config.toml
model = "image super-resolution model"
crop_scale_min = 1
blocks_per_level = 2
nesterov = false
adamw_weight_decay_other_params = 0.05
Rows from block 11 of a small image super-resolution model, named by matrix and row number. Rows with one number belong to one channel. Each number is 500 + 50 x the weight over its row's rms, rounded and kept within 0 to 999. All counts start at 0. Numbers have three digits each.
After each channel's rows are labels from the 100 images, of 14976, where the channel reaches its highest value: "responds to" is what is common among them. Only what is clearly more common there than usual is listed. The data: photos of plants, animals and fungi (iNaturalist).
# convs0: first 3x3 conv (model.decb.1.1.convs.0.weight, 128x128x3x3, each kernel summed), inputs 0-42
# convs1: second 3x3 conv (model.decb.1.1.convs.1.weight, 128x128x3x3, transposed, each kernel summed), outputs 0-42

convs0.96:585522459472480491506534495521503452482540455474464508549480536513460551368593491572455551450524491506522473601515558444435404544
convs1.96:412401470519484516547516402477458490462431545492445581449504513515474483488382429453466483556510527496496569453527552528555500460
responds to: order Passeriformes

convs0.109:466515490395458465445532512504462481444509482499558525537401463539471535524459484437554564537411459566495596549578547566486575479
convs1.109:527581470484513578578577554613454525443477540468519485553526498603537460477509540522464503490488494475505505525627526532423491547
responds to: order Passeriformes

convs0.66:425505408417463440538436556533499440581530439498416477497479484474462363397418486453522506497551478612549546457492411564465477489
convs1.66:483491570469520559531539578540533529452485390432509584559544444545544581452499546551537543520368544424533519473532557512529537461
responds to: order Passeriformes

convs0.89:496458448424460511429509535462414488459487493569413444474481477527527520530507437550500500542503510497464548479491467519383419448
convs1.89:454539539505536577490548521415506601440571518451586582485512490496563530522451474451526503450404468551438497452545446493507442522
responds to: order Passeriformes

convs0.49:453482496531496469481577534468464407469497605535516523579421481482490534498477536469524535509478564435545451524401477439452408472
convs1.49:471461456446506497425440430517513430653428489458535538431505510417485448553472424526498486562524519571529565433511600602490512475
responds to: order Passeriformes

convs0.36:499480421495425499409503445383459475511502513486512486522426542492456446532500533560447594495522487468445465554402505486484574446
convs1.36:413451530461522489488447514528496503425478394487457523395591482404518433451457444458491530463490462600540516419432508508492371541
responds to: phylum Chordata; class Aves

convs0.117:485502528449537547538489459495343542454427529509571456546463449520516517601445488569533530465550490464383562502537478534530603430
convs1.117:527557464493470513553487453515437449536566464484410582537491401524475456478408532519519537467469480536497530474495532562496484435
responds to: class Aves

convs0.46:459498497486491504478544452452566431609547500504490497456519395530519548544509457356509491524403480532586443576434575456493532550
convs1.46:549550396454500409477514495511383525551427460467495478523496438554434468454562486505455352470535493601497506503557476519478452405
responds to: class: Aves; order Accipitriformes; family: Accipitridae

convs0.51:528412528505471532472501388509571517533465495486495416546504416538486510553482445504416511527502527504533555556584540425556474457
convs1.51:483470516433589496443471481461410519459501580532559486546525590457497462523485518396522494501415557498538526422473470568477511557
responds to: order Passeriformes

convs0.75:445453570433447397419515474488531506432469504563455515521557475488472542456555507496462475554484510531488497567563498580560533419
convs1.75:469466458567588456374393482518561523525534548469424423516484447437476518555521515517526569495417497519477511506429374464423526483
responds to: order Passeriformes

convs0.123:490525422364472520443445538533541423470512515561560549535481476520477510526490504368451530604497551521529463549485480638511553517
convs1.123:470477528522556459527551362470545452449540496510453457509577381485572523490483516484543564498462535536440403545491488512456503556
responds to: class Aves; order Passeriformes

convs0.99:472439466483574456548529412505489466381399538497694475475504551546471452449446509526495504535454541514488481482544512485444527459
convs1.99:512554572528483479449472618559528489530529527424418434428391508425524504581437478526610487462511511520501609458540508472514512582
responds to: order Passeriformes